Rows from block 3 of a small self-supervised image encoder, named by matrix and row number. Rows with one number within an expert belong to one neuron, the router's apart. Each number is 500 + 25 x the weight over its row's rms, rounded and kept within 0 to 999. All counts start at 0. Numbers have three digits each.
After each expert's rows are labels from the 100 images, of 14976, where the router gives the expert most weight on average: "strongest on" is what is common among them. Only what is clearly more common there than usual is listed. The data: stained colorectal tissue patches (NCT-CRC-HE-100K). In brackets: how many of the 100.
# router: slot weights (model.blocks.3.mlp.router.weight, 64x128), inputs 0-127
# up: expert up (model.blocks.3.mlp.up, 64x32x128), inputs 0-127
# down: expert down (model.blocks.3.mlp.down, 64x128x32, transposed), outputs 0-127

# expert 20
router.20:468490526500477480507490493517487507470464460493528516498513438449515510534531515546503515476510512444460509535494476461492478503538474447484472493548503496537470498522531513501494521508462502493505531496505477487496494557526517492467474481497492494527468507499487542495476483516473469502497520506562525508501510477537510464510511499466488531483498509496516538564514510497485479474551
up.0:535500496500535500500546504473513500500511520500500500500483518497500500500476500500500478500484462500544500500500452509501500490500500506500500500577499460472489500500500465501509478549486446578526472500483500499500500480446500500491561491509500507500500500486493465482499492490479470520526455456492526471517449500500461478500500486450531467500452519571500500500470544500554465500531
down.0:483471474500500528569519537464500500515491498528529500500500495479512539534517485517477494560431520468520511500526500544500500504500508525499478500444507500513522496498474500500500495583487500502511500500519477488500551492500500489486500498500521542551500500478513437560478500473474441500500534500500500500485500514496500509500500500500476532542527537552500496456495500485524452500500
up.1:524500475538502560500500540488460500531530500495487500450441500474500500522500533457536500500481481500500500500500500498481489500500490532500540500500500463491433532508500502500482491500500459549529461500549540488500500465523490499454551468547577549500500502541504495500500545459530500526500464464477517514506476488497500496500500484500532500523475484480457500500500500514510500510492
down.1:536445472500568500502518511545463513509500484510500547514479482497439500449516500526475500500517543540522500547526521537500542500460500500500467500521500500500541525500500469500468460447553500500550507501463500500520500500502517510535500491490500526520500517500545515517522488500534469500520524494500481488500500500500500488500500514534487500484535500473464461430500466537523500516500
strongest on: tissue: smooth muscle (55); tissue: tumour epithelium (34)

# expert 47
router.47:502507539480486512504511527463506500527527528523496492490489502480466520518505547493523504494531475554484496499514501524482500487456494501496533516539494465502513531456522479507488478471478482509495490568527507476482478516545513493465532475511447542482495492493510445440536484481502516512523486484474551509532498494528502474475525495492544515466502502528481509488554512564518470491525
up.2:500485518500482458500489549525500466534534485486485499513567551477544494545533524461480442495505469474481510470477500496489500504486500514505539497459511516547507535543462531500546453506527500500503478540486500500504519459497500532475500506526529515500494500500468499509526500511500494508500518500491500478475473500531509500478500500492502565504507500527432473493507484546521473444502
down.2:500500500554460482544532514516489493483460500500500500516497500515500507499482487500462393480468496500516466504527536488532433500551500464526500485480535529500500500500500500508500507515467481536482474475442500510500498464469500463517472500463500500511494537449516500478492500540500560500497495549500500468536500508446457500500512556500500487508499500504508500500500514490500492500484
up.3:500500500516490469516527500553428456500500538492533500472500500526500470490471500459500500479516497500500562500500500500495500500500475545500500500477500500437500542544515500445500512514502430536500474528500534500485500491501495500439500507455500500510479500500526505500556500452493501500553500529528500436499458489507494527500470470484500500496531504519555530495500512500515500502478
down.3:500514519573534461500540558488505467500500542508463481500529521426534550500500490505532500500485491542533550500508482511491503476493475538468515485500501550500511486500500513533500530462509532490517486519464500495474500506500500485500469556514520500526500500451493525433500500500552478522500519487488487500500500522539502508526554505468489500510500467507491504484465473500467490500498
strongest on: tissue: smooth muscle (49); tissue: debris (33)

# expert 29
router.29:520507504512512502463477476485501505484527552469465473511466532544478498512492494465487534537468487504507546461487541508478526494491517525495529471482513514473520497506460517500541479463531493502462485511476490519496490460447444535539553476499496531466516481525482483487511508485527520499514516544464513493486523486436488509517503483487510503488487543480482489450485480476515505550492
up.0:500542552511500500526500519500500501481446536424441462500502473500498482526500473500547496466535500432500560471485500428472500505500500500500521500500499495506500481511500466500500537500453500515497500500492491520500510483483475473500477503501500500500500500492541512500481500483500500500495565553511519500527500559502467503507489500527491501500428479500500561500500518500500458500493
down.0:491500461447503500500529500527500518526500500537504505516500500495526438460524538492475476468511491556494500538500535526541500500517500503500524500528433527500474535539500487500510500515491483500451500508500500500441474530500500500495529500470500500500488540499462447453517522500492500500485467500500524500521458524457530546514469504500500500500500503548515464479536566477464476500500
up.1:500494487460500500482500500529500478528514475524500566476505500500525566500534527500500542500497524491534477480510500531454514494548498463525469500456481482449480500500500502500515500434489452518505500471488500494514562500500529500524522519500500526541480500500500491498549478524465530454504486473526450502483540512495420515500492538500481496500476464500494500500482531500487478500500
down.1:463466481529453511526513500494535500535500500500500485500486462525510500509495500528500484500500472542464500439437504500500518484524495500537516478500527489547500510474561497535470500500464500503500465463494466513514500500500486500500519500480485484500525500500525528492484477500500447537484500533550481500520449523491463469500499500464471500500552563467554470461538503505500500540500
strongest on: tissue: lymphocytes (47)

# expert 3
router.3:549478486456502490518520484498501508565468509533472507467502574500500485529485521466461457541499474534532455501508487526490521489475517519531545522491503514466509507459501509493532455519516465512548499543503509544492519482468507470506551506471517544470483541530477513477509540486514524510478494491491492481508521506500513494490483491494514487487488473540504464480480506525512537497486
up.2:480486487500459464512500500500508530524485464518551534500522469482515506516542538512500473500512510500514508510527499516457467500491514452500477491455478500500416527500472500500500503521500477474537494494500500527479450500515573502453500490500510500558529510500483491525500508545424500451484525501500536493464500500529500519495486477514500522495509514512527495533465474500464521480535
down.2:530469500500522500430520525500500511500498519500534500538444480469495499500486500517533500455500531500518500475495497469500478526500500500514532536481500500515518500492513535503500512500500560537523533526513476525482540535500469500467491479500453523468443480453566500500500487500520481545511495457530456500512518500500533540504482461477509512517455474525553503522502500500531468528500
up.3:475494496500482548525500500502475508500504500449511508539521460500532514500502452530500524500517507428500552498503483511496469528535500516478446500548504490500462497518500535476476542477500506533498500455485522472500471504500474531516448500523545500500500487500473547540500483535500501522525495500514483499472520462458492437519519537500449486522525500523485541490533497473500500522500
down.3:500512500466500505517500500508474525500523508442494465504541451489521500515492500500518500500534513500520510494506457479547509500500476500463461501500500506455500516517543471500488472540500491514532500500502538460542517500504525477489479491530500514507528571442500500539476518514500485500550500457486500472492517500452526441484489500539500453540532452480451493528529500492529530500500
strongest on: tissue: lymphocytes (96)

# expert 35
router.35:496474506501501485511508537522487501484507475539531519527491501468494504497536499496504446450501472509485475512503506504507519521506464494504419489489503489507487541484502505492488508469495546457509530495529508495483504529567574465451476480493519508550470511484526513545510508479487472486517478500526519518492509489578519478465476488507516518465514500483514475514500535518489472456521
up.0:465491502518511459505474491505555527448498468528504485558511499496489446481500560500466487564524504489517516463500499500546514503488500514507470508463500477479506500500481500463499524500485515500472500535520533500505504501500503572549529506500500532500495534500489513463528529494500523476500500469500500500529516488500543500455552502500486484500500485535470481457492486495448520460549
down.0:474494487494500482451500513500451500499504521533490485538460472500465513500500500477557500497487528500500506500500500481488485490489466457553500469544464509498496518500500528524500490479501513485496500500542500500496500550500500500454506500500500492449500558553471515526500525500496500492500463478500439581500499584500472505553528485500500509528462500542500501500500500520483525500464
up.1:464521521500500515478500500479500494500423487500500500500510457474520500500500562539500500538496500500500532500510470502500488428508500448500500500500500500572500476495529562544520496500554478468450539500464511500484507499500485474495478457500504500500466500521471512443530456519492500519529489471500512489500472526516500500500528514479488484507445536540500521538476500527499500484500
down.1:533440469468454496531507537487529519464525499503549530496540509526472488501491463517523475486540500507500458525500500459505512481476483522516507500563500520458513500495500469451460500458521522514504525500473483500500500486503500473460501467463535486500500532520470483500493504505480439500489500492511500441505512541518510454500500500476500510538514451482500517511520513476450467523500
strongest on: tissue: adipose tissue (69)

# expert 31
router.31:542472483528523499493511503465545531514535475553523496484527496504473513541507496515510442485464492502487494496542535527472528527503482470489476533456492520497491497506482480511495520491509512482526513490522493567499464495519518523490523514497543440513499500525515464491451482496462485458463487515490512525481462525508525531487491519544541540524544521494510491482520510541504531516526
up.5:448500488559469535535521498502478500524512528467527543502530489514494539521500524509516525493489560475520500496540501520500500456500505500522500524463504495500557506529514500542500504489503463500481500500464537462500517502452475477489474556501440500491500530524559482500496466553459489488525490453500486500464495500521500500500500500500478500500495538500500500537483500500462560510500
down.5:491500522477547487526463489517500521551564489531508507455546500486500502481500532470500500491487461500476507459530468501441523487534457491469491490498554523500464549500500524488500527475481458491500500475477500527522500470500465505501546500451525534509500493500500491530485498459492499460537523524500500520491524500530571492477480481479500545475522500499500472475524483530500500500500
up.6:521482506500479488535458476432500521501522499500454500500478573522489500525478515469489533502500464502510529468500500500473492487508499509500502489482500500430540490529500512544500500500500500545511500556519494537500517472442468444540537500445494522493520500455500477493495500480562529544514514524512500500505500500456460450500504491488514478500471505500504514495500496500500497540494
down.6:492500500544529534500508515526539483572512470447464502498500483500500550473518485501495510500500508500470486525526472518520530500472522500453454500500555472539500500500500494500500468441497486495470544488515500467477512472513521480446450481500490453525437500500531500487535491485500512479468521494500455500500500500561445484461500500495500500500510500524505527514499471486500500480521
strongest on: tissue: smooth muscle (49); tissue: debris (43)

# expert 37
router.37:521484464543503511512523502490504509507519452558503465503521493483510483454477508519513471491470520547470496513509513480573520502478504493523488541489510507511518535490516459521466523492498533511507516479514484535497486493507510501500494500496548506487545492531540434497503508511494485473490527500504473474489466569526511516461517515564519546493542496492520447479499458504497496494482
up.0:500525462468486456500506504500528514500500553515500538556544510506491518538500500492500500489512536498529486522500500479567500482500504554470496540490500508500500494482496548496500498537500504487496514478519533487524476474500500533536438507500491522430500539501517513509502500500544443521500518439454487474498471471446500457508493505534522500481500486526500467500510500500533483508466
down.0:490516500485501481533460476500522546465531493516486490540518500535500556470529480519493503500500490533497425499496500500455505524548513500500517545497456438500540500565486500502500500533500447459490500500491464516490500500541531500541500500515519438500547490461520533468496500500500500500530500503500455511500538467500500476474500485472500468500500500477471512473500500522500500462500
up.1:500557540515500511500539521500511488500502506500479500544467487480500544521473526500443535500524497520500533464556479563521489500494520500500479498500491455500508483504506504512500500500469500524465522500573523509506500548500505548457482500500472495534472498473500530559493430461523500469551500500509551513514500491497515519498529509507517500485500470500506507545479523493467493511500
down.1:504500540500500500541523500542476483472482538500519500490518500459500552470533499484510506500505480523473534452466472500422500500500500474495500495536460456475510447493530541507544531500527533500483528494500512474518531500473471519527522500530465536500449466475489540500471500500550500503509500497500500471500538508485500542500498500470521472500466551482527531520509500460500500508509
strongest on: tissue: smooth muscle (55); tissue: cancer-associated stroma (27)

# expert 41
router.41:514475516466489451504489484483506515520514529506483509477459537538447509487483523478506483538476506490521504462543520488473537506455518541497499519483477540444539492499473499534492513482530461502495464539471475499522474470466481508525539514464479519479516486470457484480528528501518541513484470495470529469470480473463493498516480494492512481493501481490478472476464492471466449502473
up.2:538516500500549543516505487518500465484500500500523500500519500431531478500461436500500500522488471503489535500441470500473514485500445436500490480500491452531494519500533500483500458459481500518500528500557500476441500526531473500500500469530508529519475500495509500500520479490451485500493500478537499500552485500500515504468504470500539496489484513527500474538548500522518494525496
down.2:476525495500486489501533530491500445500501462512500489500520465447487519512494500514498507509500500500481459530493482476485470500508500504500512495535458500582455500493500500500528505572500514458530529502466483518490500453525551484500476507500475459538471501514513516500474514500500480500510500527504481530531500500526557537483505472500527461500474500477491553545500500506538479429500
up.3:500500500464532500473500500500471500450500491416500500500500500510479500524490437500509500483499483525534583500486493497460462500500500535540500500500497498500500487487500512533503500551500500533470500542500579508522500500500455495532500542503500500529466500500489500473465520500529500526473492474455519500527502517471459500500542533448479505465481508525475520521522534500528516484500
down.3:518497500536531528461486511503532500530480505555500500500521514523500500500522523530474500522456499500493450496558452476444500440521500539484500526475475500470514522511500510463457492514500515487503500568500465464491486500500530484520500476467500558505514541500500504511528501500521521488536500525488519460525484485524500545500523496548477495440516487532463517500500476493500500523466
strongest on: tissue: debris (51); tissue: smooth muscle (44)

# expert 32
router.32:500483481511552455461484501471488488518490558477517514508464528508462531507497479486549507497471490528543540487502527530491495529492495547463501532483510493500523489522486558505527507476527483493450509569510486518517473517509456524518523492507494488460488500519473483476498466499517503463494496484498523530527558509443469515507494523477540489487523534510508474484534539481502497501517
up.0:552558467500500500488500500509500508456542500525500506500497545500507517470508459500500500510500500492500477468500500461492507500489487523523536500416492500521500562478503463496440493513518497480500471492514500581500469461481478500542563468500504526541500466463508524500540500507500481491494515487500494535481500500517510493513509456452494509514557500500500481451500500500475500500500
down.0:500500500500471517482497471513507500500500500480574468479547469469500484465500500504500500503500488465522500484514446500467475537493464500521500500477507536519530497466500508510509524500497470409513521500490500492550500436462560517500500490541490474500500522466500487500488500507522476477500515513493517500456540500493500500500470500500501538574473494483482513500500469461537457456500
up.1:443496500500485482500500500531497500549465490480568542517500529500538527525500503500465500498474500529493466517486533521502500500515500500500518500481477527500494534472491491507538514500509439481508500500490516465543492505500496507486532500500468527494504541500501493537579540522500528545474500542478488470472516506482500460485500509520456500494472512511562521486474438467510534459500
down.1:517526507434500498449504525530484537506515512500459500500500481500500456500500507505501500522449500500534532558484509500471500466465500452500456500484541533523498500518547576496467500489500500515530507424500500500489475500495478500504500483491500486459467500524500527519468500515487516500500485500467499500500481469507549531500500486515514442515524500500545437500517532500499520488532
strongest on: tissue: tumour epithelium (87)

# expert 15
router.15:517537553493461513479491512489506530459527493515497511495478489505496494550520530508510491507533474461500510491488520475474526532532490482516488488511492518485484518548480539464504489461517481537507482491496459519479506533512521471490535442471530530538478495466428575512463509465498472521492512497503511514519494452491531472536490454470528506490512521489486517540497504487492471488508
up.7:526500534472456500461500534500550528528500520523500500507498485508505526490549519500500481500500533531500469474500521529500412499502468473500468500500487474500500525447500500453545500487548509517549500500500495557471500515514573465500484500500505483500500527531511500515480500487494486447510487500526472526500500495555501523522476492494521531499500514505500553500520508500484514433500
down.7:500556500545529530500500500510500500468489526485468500500471500461483474530461496500505500497482536485480505500538531543495500489523484494513562467515510480502542485471466500483551524500500500503454499539500500500497537512491491518477500485448472500472500514500528527511477486527536528534489500502542439493469461500449485527500547500470541500444449500500516500539544500500509505500491
up.8:500504500500530467494500500558519470500490509500497561458500516469511512506502502500472500493527500532479501520512481457542482500500482500500545472494495454500494500546516470505500457493532531500542544500542470453500523500500515453442500533500500499505495540500507484510575500509525500500500496500541529486520522500534485500500509500443500457478500538485499554479500533500468554527500
down.8:500497490527512419500445500497510538500489500471494519486556527442523500492520500500512461490521500516456471500462464500500465500531447525493498484533500511483514485530500477500468529500500500500506461526520503500471513526528474555500456500497500503501482520500500513534500481500500500468452481500546490551500525528558460500500500500500500500534500480561500496470500533500541500500542
strongest on: tissue: lymphocytes (82)

# expert 16
router.16:548466485476506472525528506500504516531508500568514530513483534476494513518498538525500463536506480515495458486554503513510530501465499462487513553458491529468517514473509464517492515513492482500555496496500467529483501522513508468497555526516538511482540514535493509461537525481488513498501493487478527460493457489501505521459464522500528485465484489513552479483510479479486505454525
up.0:500456500469500524508500535487500503481499526534509522497511500463461518530500535539497513538485500469486523495510500500462505533500521507500456516469513492520511513500521526450518503480525500500475514500519515524542500446450493567500477500477537500500542500500503477549500461483500500478513460506523541541521525454500473469505535511479548500469513512490538500550538460500482452474500
down.0:500500500521500533473511517499500498478500517472512446541467462488492500556499524500532500528489506511520500500524497495500500500500500498550483454529500500525463517500500577500538460533492500512494537512496514529466500476471461523463500500546502545523545489554504500529531537471490453539471487502500455486500475500489463500503500507500500500490501500506500524504446489425462501510527
up.1:504500512524525500545515500500451491494500500478479458517491487439500494500500500500530481588500538505442518434490500500507456491513509500529520461485521549475517485502493500480446509528495485537515499479472500460439500499500514443500494506510551514486486500500507500470525516476521560500500488500526500500511546502500500490473514517500472500461434469500485517500500480503509500490503
down.1:560501472500500550470453501486529467468491489523520469500468438500459495500564480491522484519513465500509470518420500512457489500500552500500473510500482457550500500503479502508500489496500499462500500500452539472500517492502500505491474490534500500499470500519541500492500532538451539486500475552500500488500473535494509500525500500500513510459506526500500500500523488525500500558474
strongest on: tissue: cancer-associated stroma (36)

# expert 39
router.39:540501458469495500501497499459517505564477508542472494474538555487493483551509481500477464481487453567517467513517473516481517515517501528487501505460508536524501500478489510501535462512509485483541498541521510553469496485497510489471531519485523529494481542524488484481473515472490509490466471514518525496526497538498510497463475514542521508492523506541519452496492526523504525522539
up.0:500486511468491510532464507461477538489500500532500533502500500464557519517515437521500500520539464521523493500500469533500479486521510487464500525506500490533433500530495513458535500536500470475553507500500510500503500487500550470433521500500536539541530537500500532507500508501500500512473519500529470519550521477459512500500487500500500505427500500500534500545500500526469500500500
down.0:472500528535521481511495490492491510473546500500500532477498500500491508500500500461481500498489489509500500465470535528525500500515507512495500465468581439484534500555500500538500482483554500500503476461503495500475491466522506548557494500523500550489521509521497500466500500508482513510530565500436523500493486498500485500500500469568500500500546487450500534465458507486490517517484
up.1:514516537500500530500500500500500555494477457507462474500476461502514515509500500550492506533473485449500500557504500500486500508472475524530500500500501500472485484507500500500502481483473500500530500500500439496535433487522558500500523514457547526494539523520516480555500524464500442500528486500500470500496499500552549500560503500493500489504500536493442500464484500500491500538527
down.1:500464500538500500459534496524546477533500500500508455500500500544500500568519500500508500495481555560495500515461542548500461524500491520507512500461485500497506479523485504483514545497451500541526500525446500482500500466500480511500439500500534472530488531470471510543464447511500511470500473500495507500500477501498498474560499467521535500519527500537501507500500500500531493500532
strongest on: tissue: lymphocytes (90)

# expert 9
router.9:510511513482519467473516516490450493472542540475488446475495500529479481449491514466480530516449503470498555488474529475513498506499508552512513479479487485479527486485530501489462546488525478526466506551505515493481491486494488516548508480506464506513509492506482487482532499461552469534538497523509492517505521461507478479473554471489530516538502493488515503485510487490479437528509
up.0:511500526471496500457474524479500500509475514445528464475500484500500500500500518476570500500500470523559519474476485526500462486543480500477547501485492500500505470480499558470500534523525435518500514500472522500500481478500492558521463499575473500500500522475500517482500444514498501467500484500463483500484500517500550500516533556500528480485487502504507489500500500500504535550475
down.0:536500500500500491500508491500470500451531469515528500441500500489556507518565460544501469489540470500435510523500500490519489524509510490500530500485500489499548521540473500497479513480548455500524500532500527500500522479482540500461505458498536538500500500507445490500500497475482511505575493495500473500488500477534463489528500500486497500550495500487513510500500480556528486516544
up.1:500476500506469500519540500520487534500500500481543514553480500481500500471506486478458500486500458500527500500534500496500489454455500500486478500500500500499467441461445500564484500529500549469536500500540500514500520548509500514500500481496490489485500505557543519531561504500474500514477500553500541468521493500538482475481500500538511506453491500461500462500444476530500489500500
down.1:500489500488480557487478500481515479500454499460500500515497500500487517447508516572545537443500556472507522463517471524506490435454500479460500500500559532486513450500542509501497500473523537478500465502481500503500534500523509500500506500466510500518493538500433507500451553500531500521454516500490549500500500515513500500500500503500500527508480500519508497495500500500500538525512
strongest on: tissue: tumour epithelium (39); tissue: debris (33)

# expert 28
router.28:535557488516509543462498485470517501445530510476449438524496531530504495503486461489490508469488485537523523477490530507500503504525517517537516428511503501523497514509465551461528444480522506516486487498484506535494528478475477517510513469519535496505487502534499492518483532480520497485492543519492469529507503500472543525520507476519498518518523516472485455484487487497530516554474
up.5:514478544517475471500500481539538507500487505500530500543500497491530500501516500500429500465552471515464464515515459506471504524500500544500448477463500500458465519500479527510519521500495554483500492531498514451505500498500494467438474506545500510471517520512509500564500500500500485480491507518516526492471500500533459500477500481463488500459543469500508494500516547474462500546508
down.5:473493500501500500519500480500463500504500531474529535470511539500502491500500494500569500496500500500494517482527500522509463500465521491480469500500510516475531502546500417507500527503525465488500465500528452534500529500508492500500500500523520463445505487500500484463484460489509522500535500431500512516460500500492500511478528500537522500487503564500566500478500535538468469449545
up.6:500500538500500500500490520535500500500500500516489514501499500478500526500483500500508513500468480477551535504486549445518500500506450516500506559500500489500500486444497500475474542486513500520552516535529511430452500538513500496453500500556500500508527493500479500445494447464500500456500500488526494464518509498529512510517514482502500500470461499590522545475524483493514484500500
down.6:472500524500515483483508500490500500500439497478474484532500489470507537500527470500500476547500492517494533483516500519536527477500500529479530500462521447500481510460500446542487532500483486546504500539479500500492523500512489468488490510500463442467461500517446499463526500500541551460467530506526500494468473500467500485484508505500500482502416476476478517528500500530500518489544
strongest on: tissue: tumour epithelium (42)

# expert 18
router.18:444509472503492509512498507520492461535507516449531529507505476473503507553533493518514542486485508486472528509526489513448472473541489453468464493482511495496481491482497543536530512482499503461466497507503486475488479538508523519502522560499463497490472482518509512471460438533482496504510459489502526490485515509533464497507491529495500476516480534517497533533478540501465535459538
up.0:500466468419500484500500547500500500518500566526500568520531560500504500500542500540500500500512508464500476468484587507505500500484500500500503527500500495469500549489511500499500549506541449557500500509507500507500500500500516489500512444496484491507519492500514512500532500466500542500493461496500515498500500500464494508505518500462500500476535546500529500500459495500500466452536
down.0:508500551484537453499522471500500473500497508500502500491502551509506537500510526546473553528521500438523500497518500500556481473468483500553461485500487509566500500478503500500502500500440555483500552532480508497500500516500484483541500463484538540543500500474518500463471500500548484500472500470536510500500454500531507500500524508500500480528497500456500464500500499500500464489532
up.1:500531500454537500497481471502563509507482534500499522455500500466548490500481494456499502525516516430533500497516487472465453490500581500500508508500485526500498440464500500545502500534497460509521528490500500477500497529522498533500500512500445481510447506512488528467522525506522500512534553535500509500490500500518470500508500500500500522467475500520500541544533488529533500476508
down.1:500469453547491500494465500518500436500500466500500483500500476469507500514530446517544500500516527500456500483502500503500468557500439482432500488500502524548538515473474537510500500500511520500462476487531500500491489538508499500515478500526500483500500523484500500527450465510430523500492470500479490496500565486491500485518473505546512547514557519493481484500487494500488518473526
strongest on: tissue: mucus (59)

# expert 49
router.49:532507548520514496471480516454506515457548538501512463515467518532465532485477471504471504521506500493496543471513525496470534538487473551524503458500477531509522501505475519501450507465543512516496519512501513501507469487507468477506489465486525522510535497475476516504495542477536499505502553509494508550526513493477515470501527444505513524538544522468481483484517515485491458534480
up.5:473500499458545475500468500500500534526500520504475500490499500500500520492517450466441475549500500521465569507471500482500500500500500512500500500523500491517527527500563560500453500500533500490488503454551464500487539500543487475508470492544469534500513500500476467473477500500507486500546480458500520518535500500520489500524500500449519558500450506506500527469495465500476501500512
down.5:526500500484522451472510539471514541500515470500448503584500534461500492528530498495504466521500500553500499500500518496509500500473549547500531500470500500433505485471507500532528500500477486500534470462500500528500500517481477525463502535514497490500500500429459547494488450500510497449500500500555517468500509500500466508499500522466500509507488532500510483500504500494458491503537
up.6:500476568455500500500500508500473493481489549500517478472509501516517497516529550514523500508508520522507475500467493544473477500500505500500472517503500498515500466546476508500500524505544514455500478552500540447510574511524488500521500519489484527503474519500480500565532500500515500500500533516500500500469500506472511500545491530473455436474466468490539517467500535500462463503523
down.6:497500472502495477494490486500500500453486509500500463500531461551496500460485500478554519536500499500480510475521500479570526495536476477516500485530528542476500501499543497544500525500451503517554543423492500500518490489500506531478500513510500507500531459522543474439490479482500500490500518500497500488469487500500500485485512500557500508512546474477487437499546500500455500500514
strongest on: tissue: tumour epithelium (52); tissue: lymphocytes (34)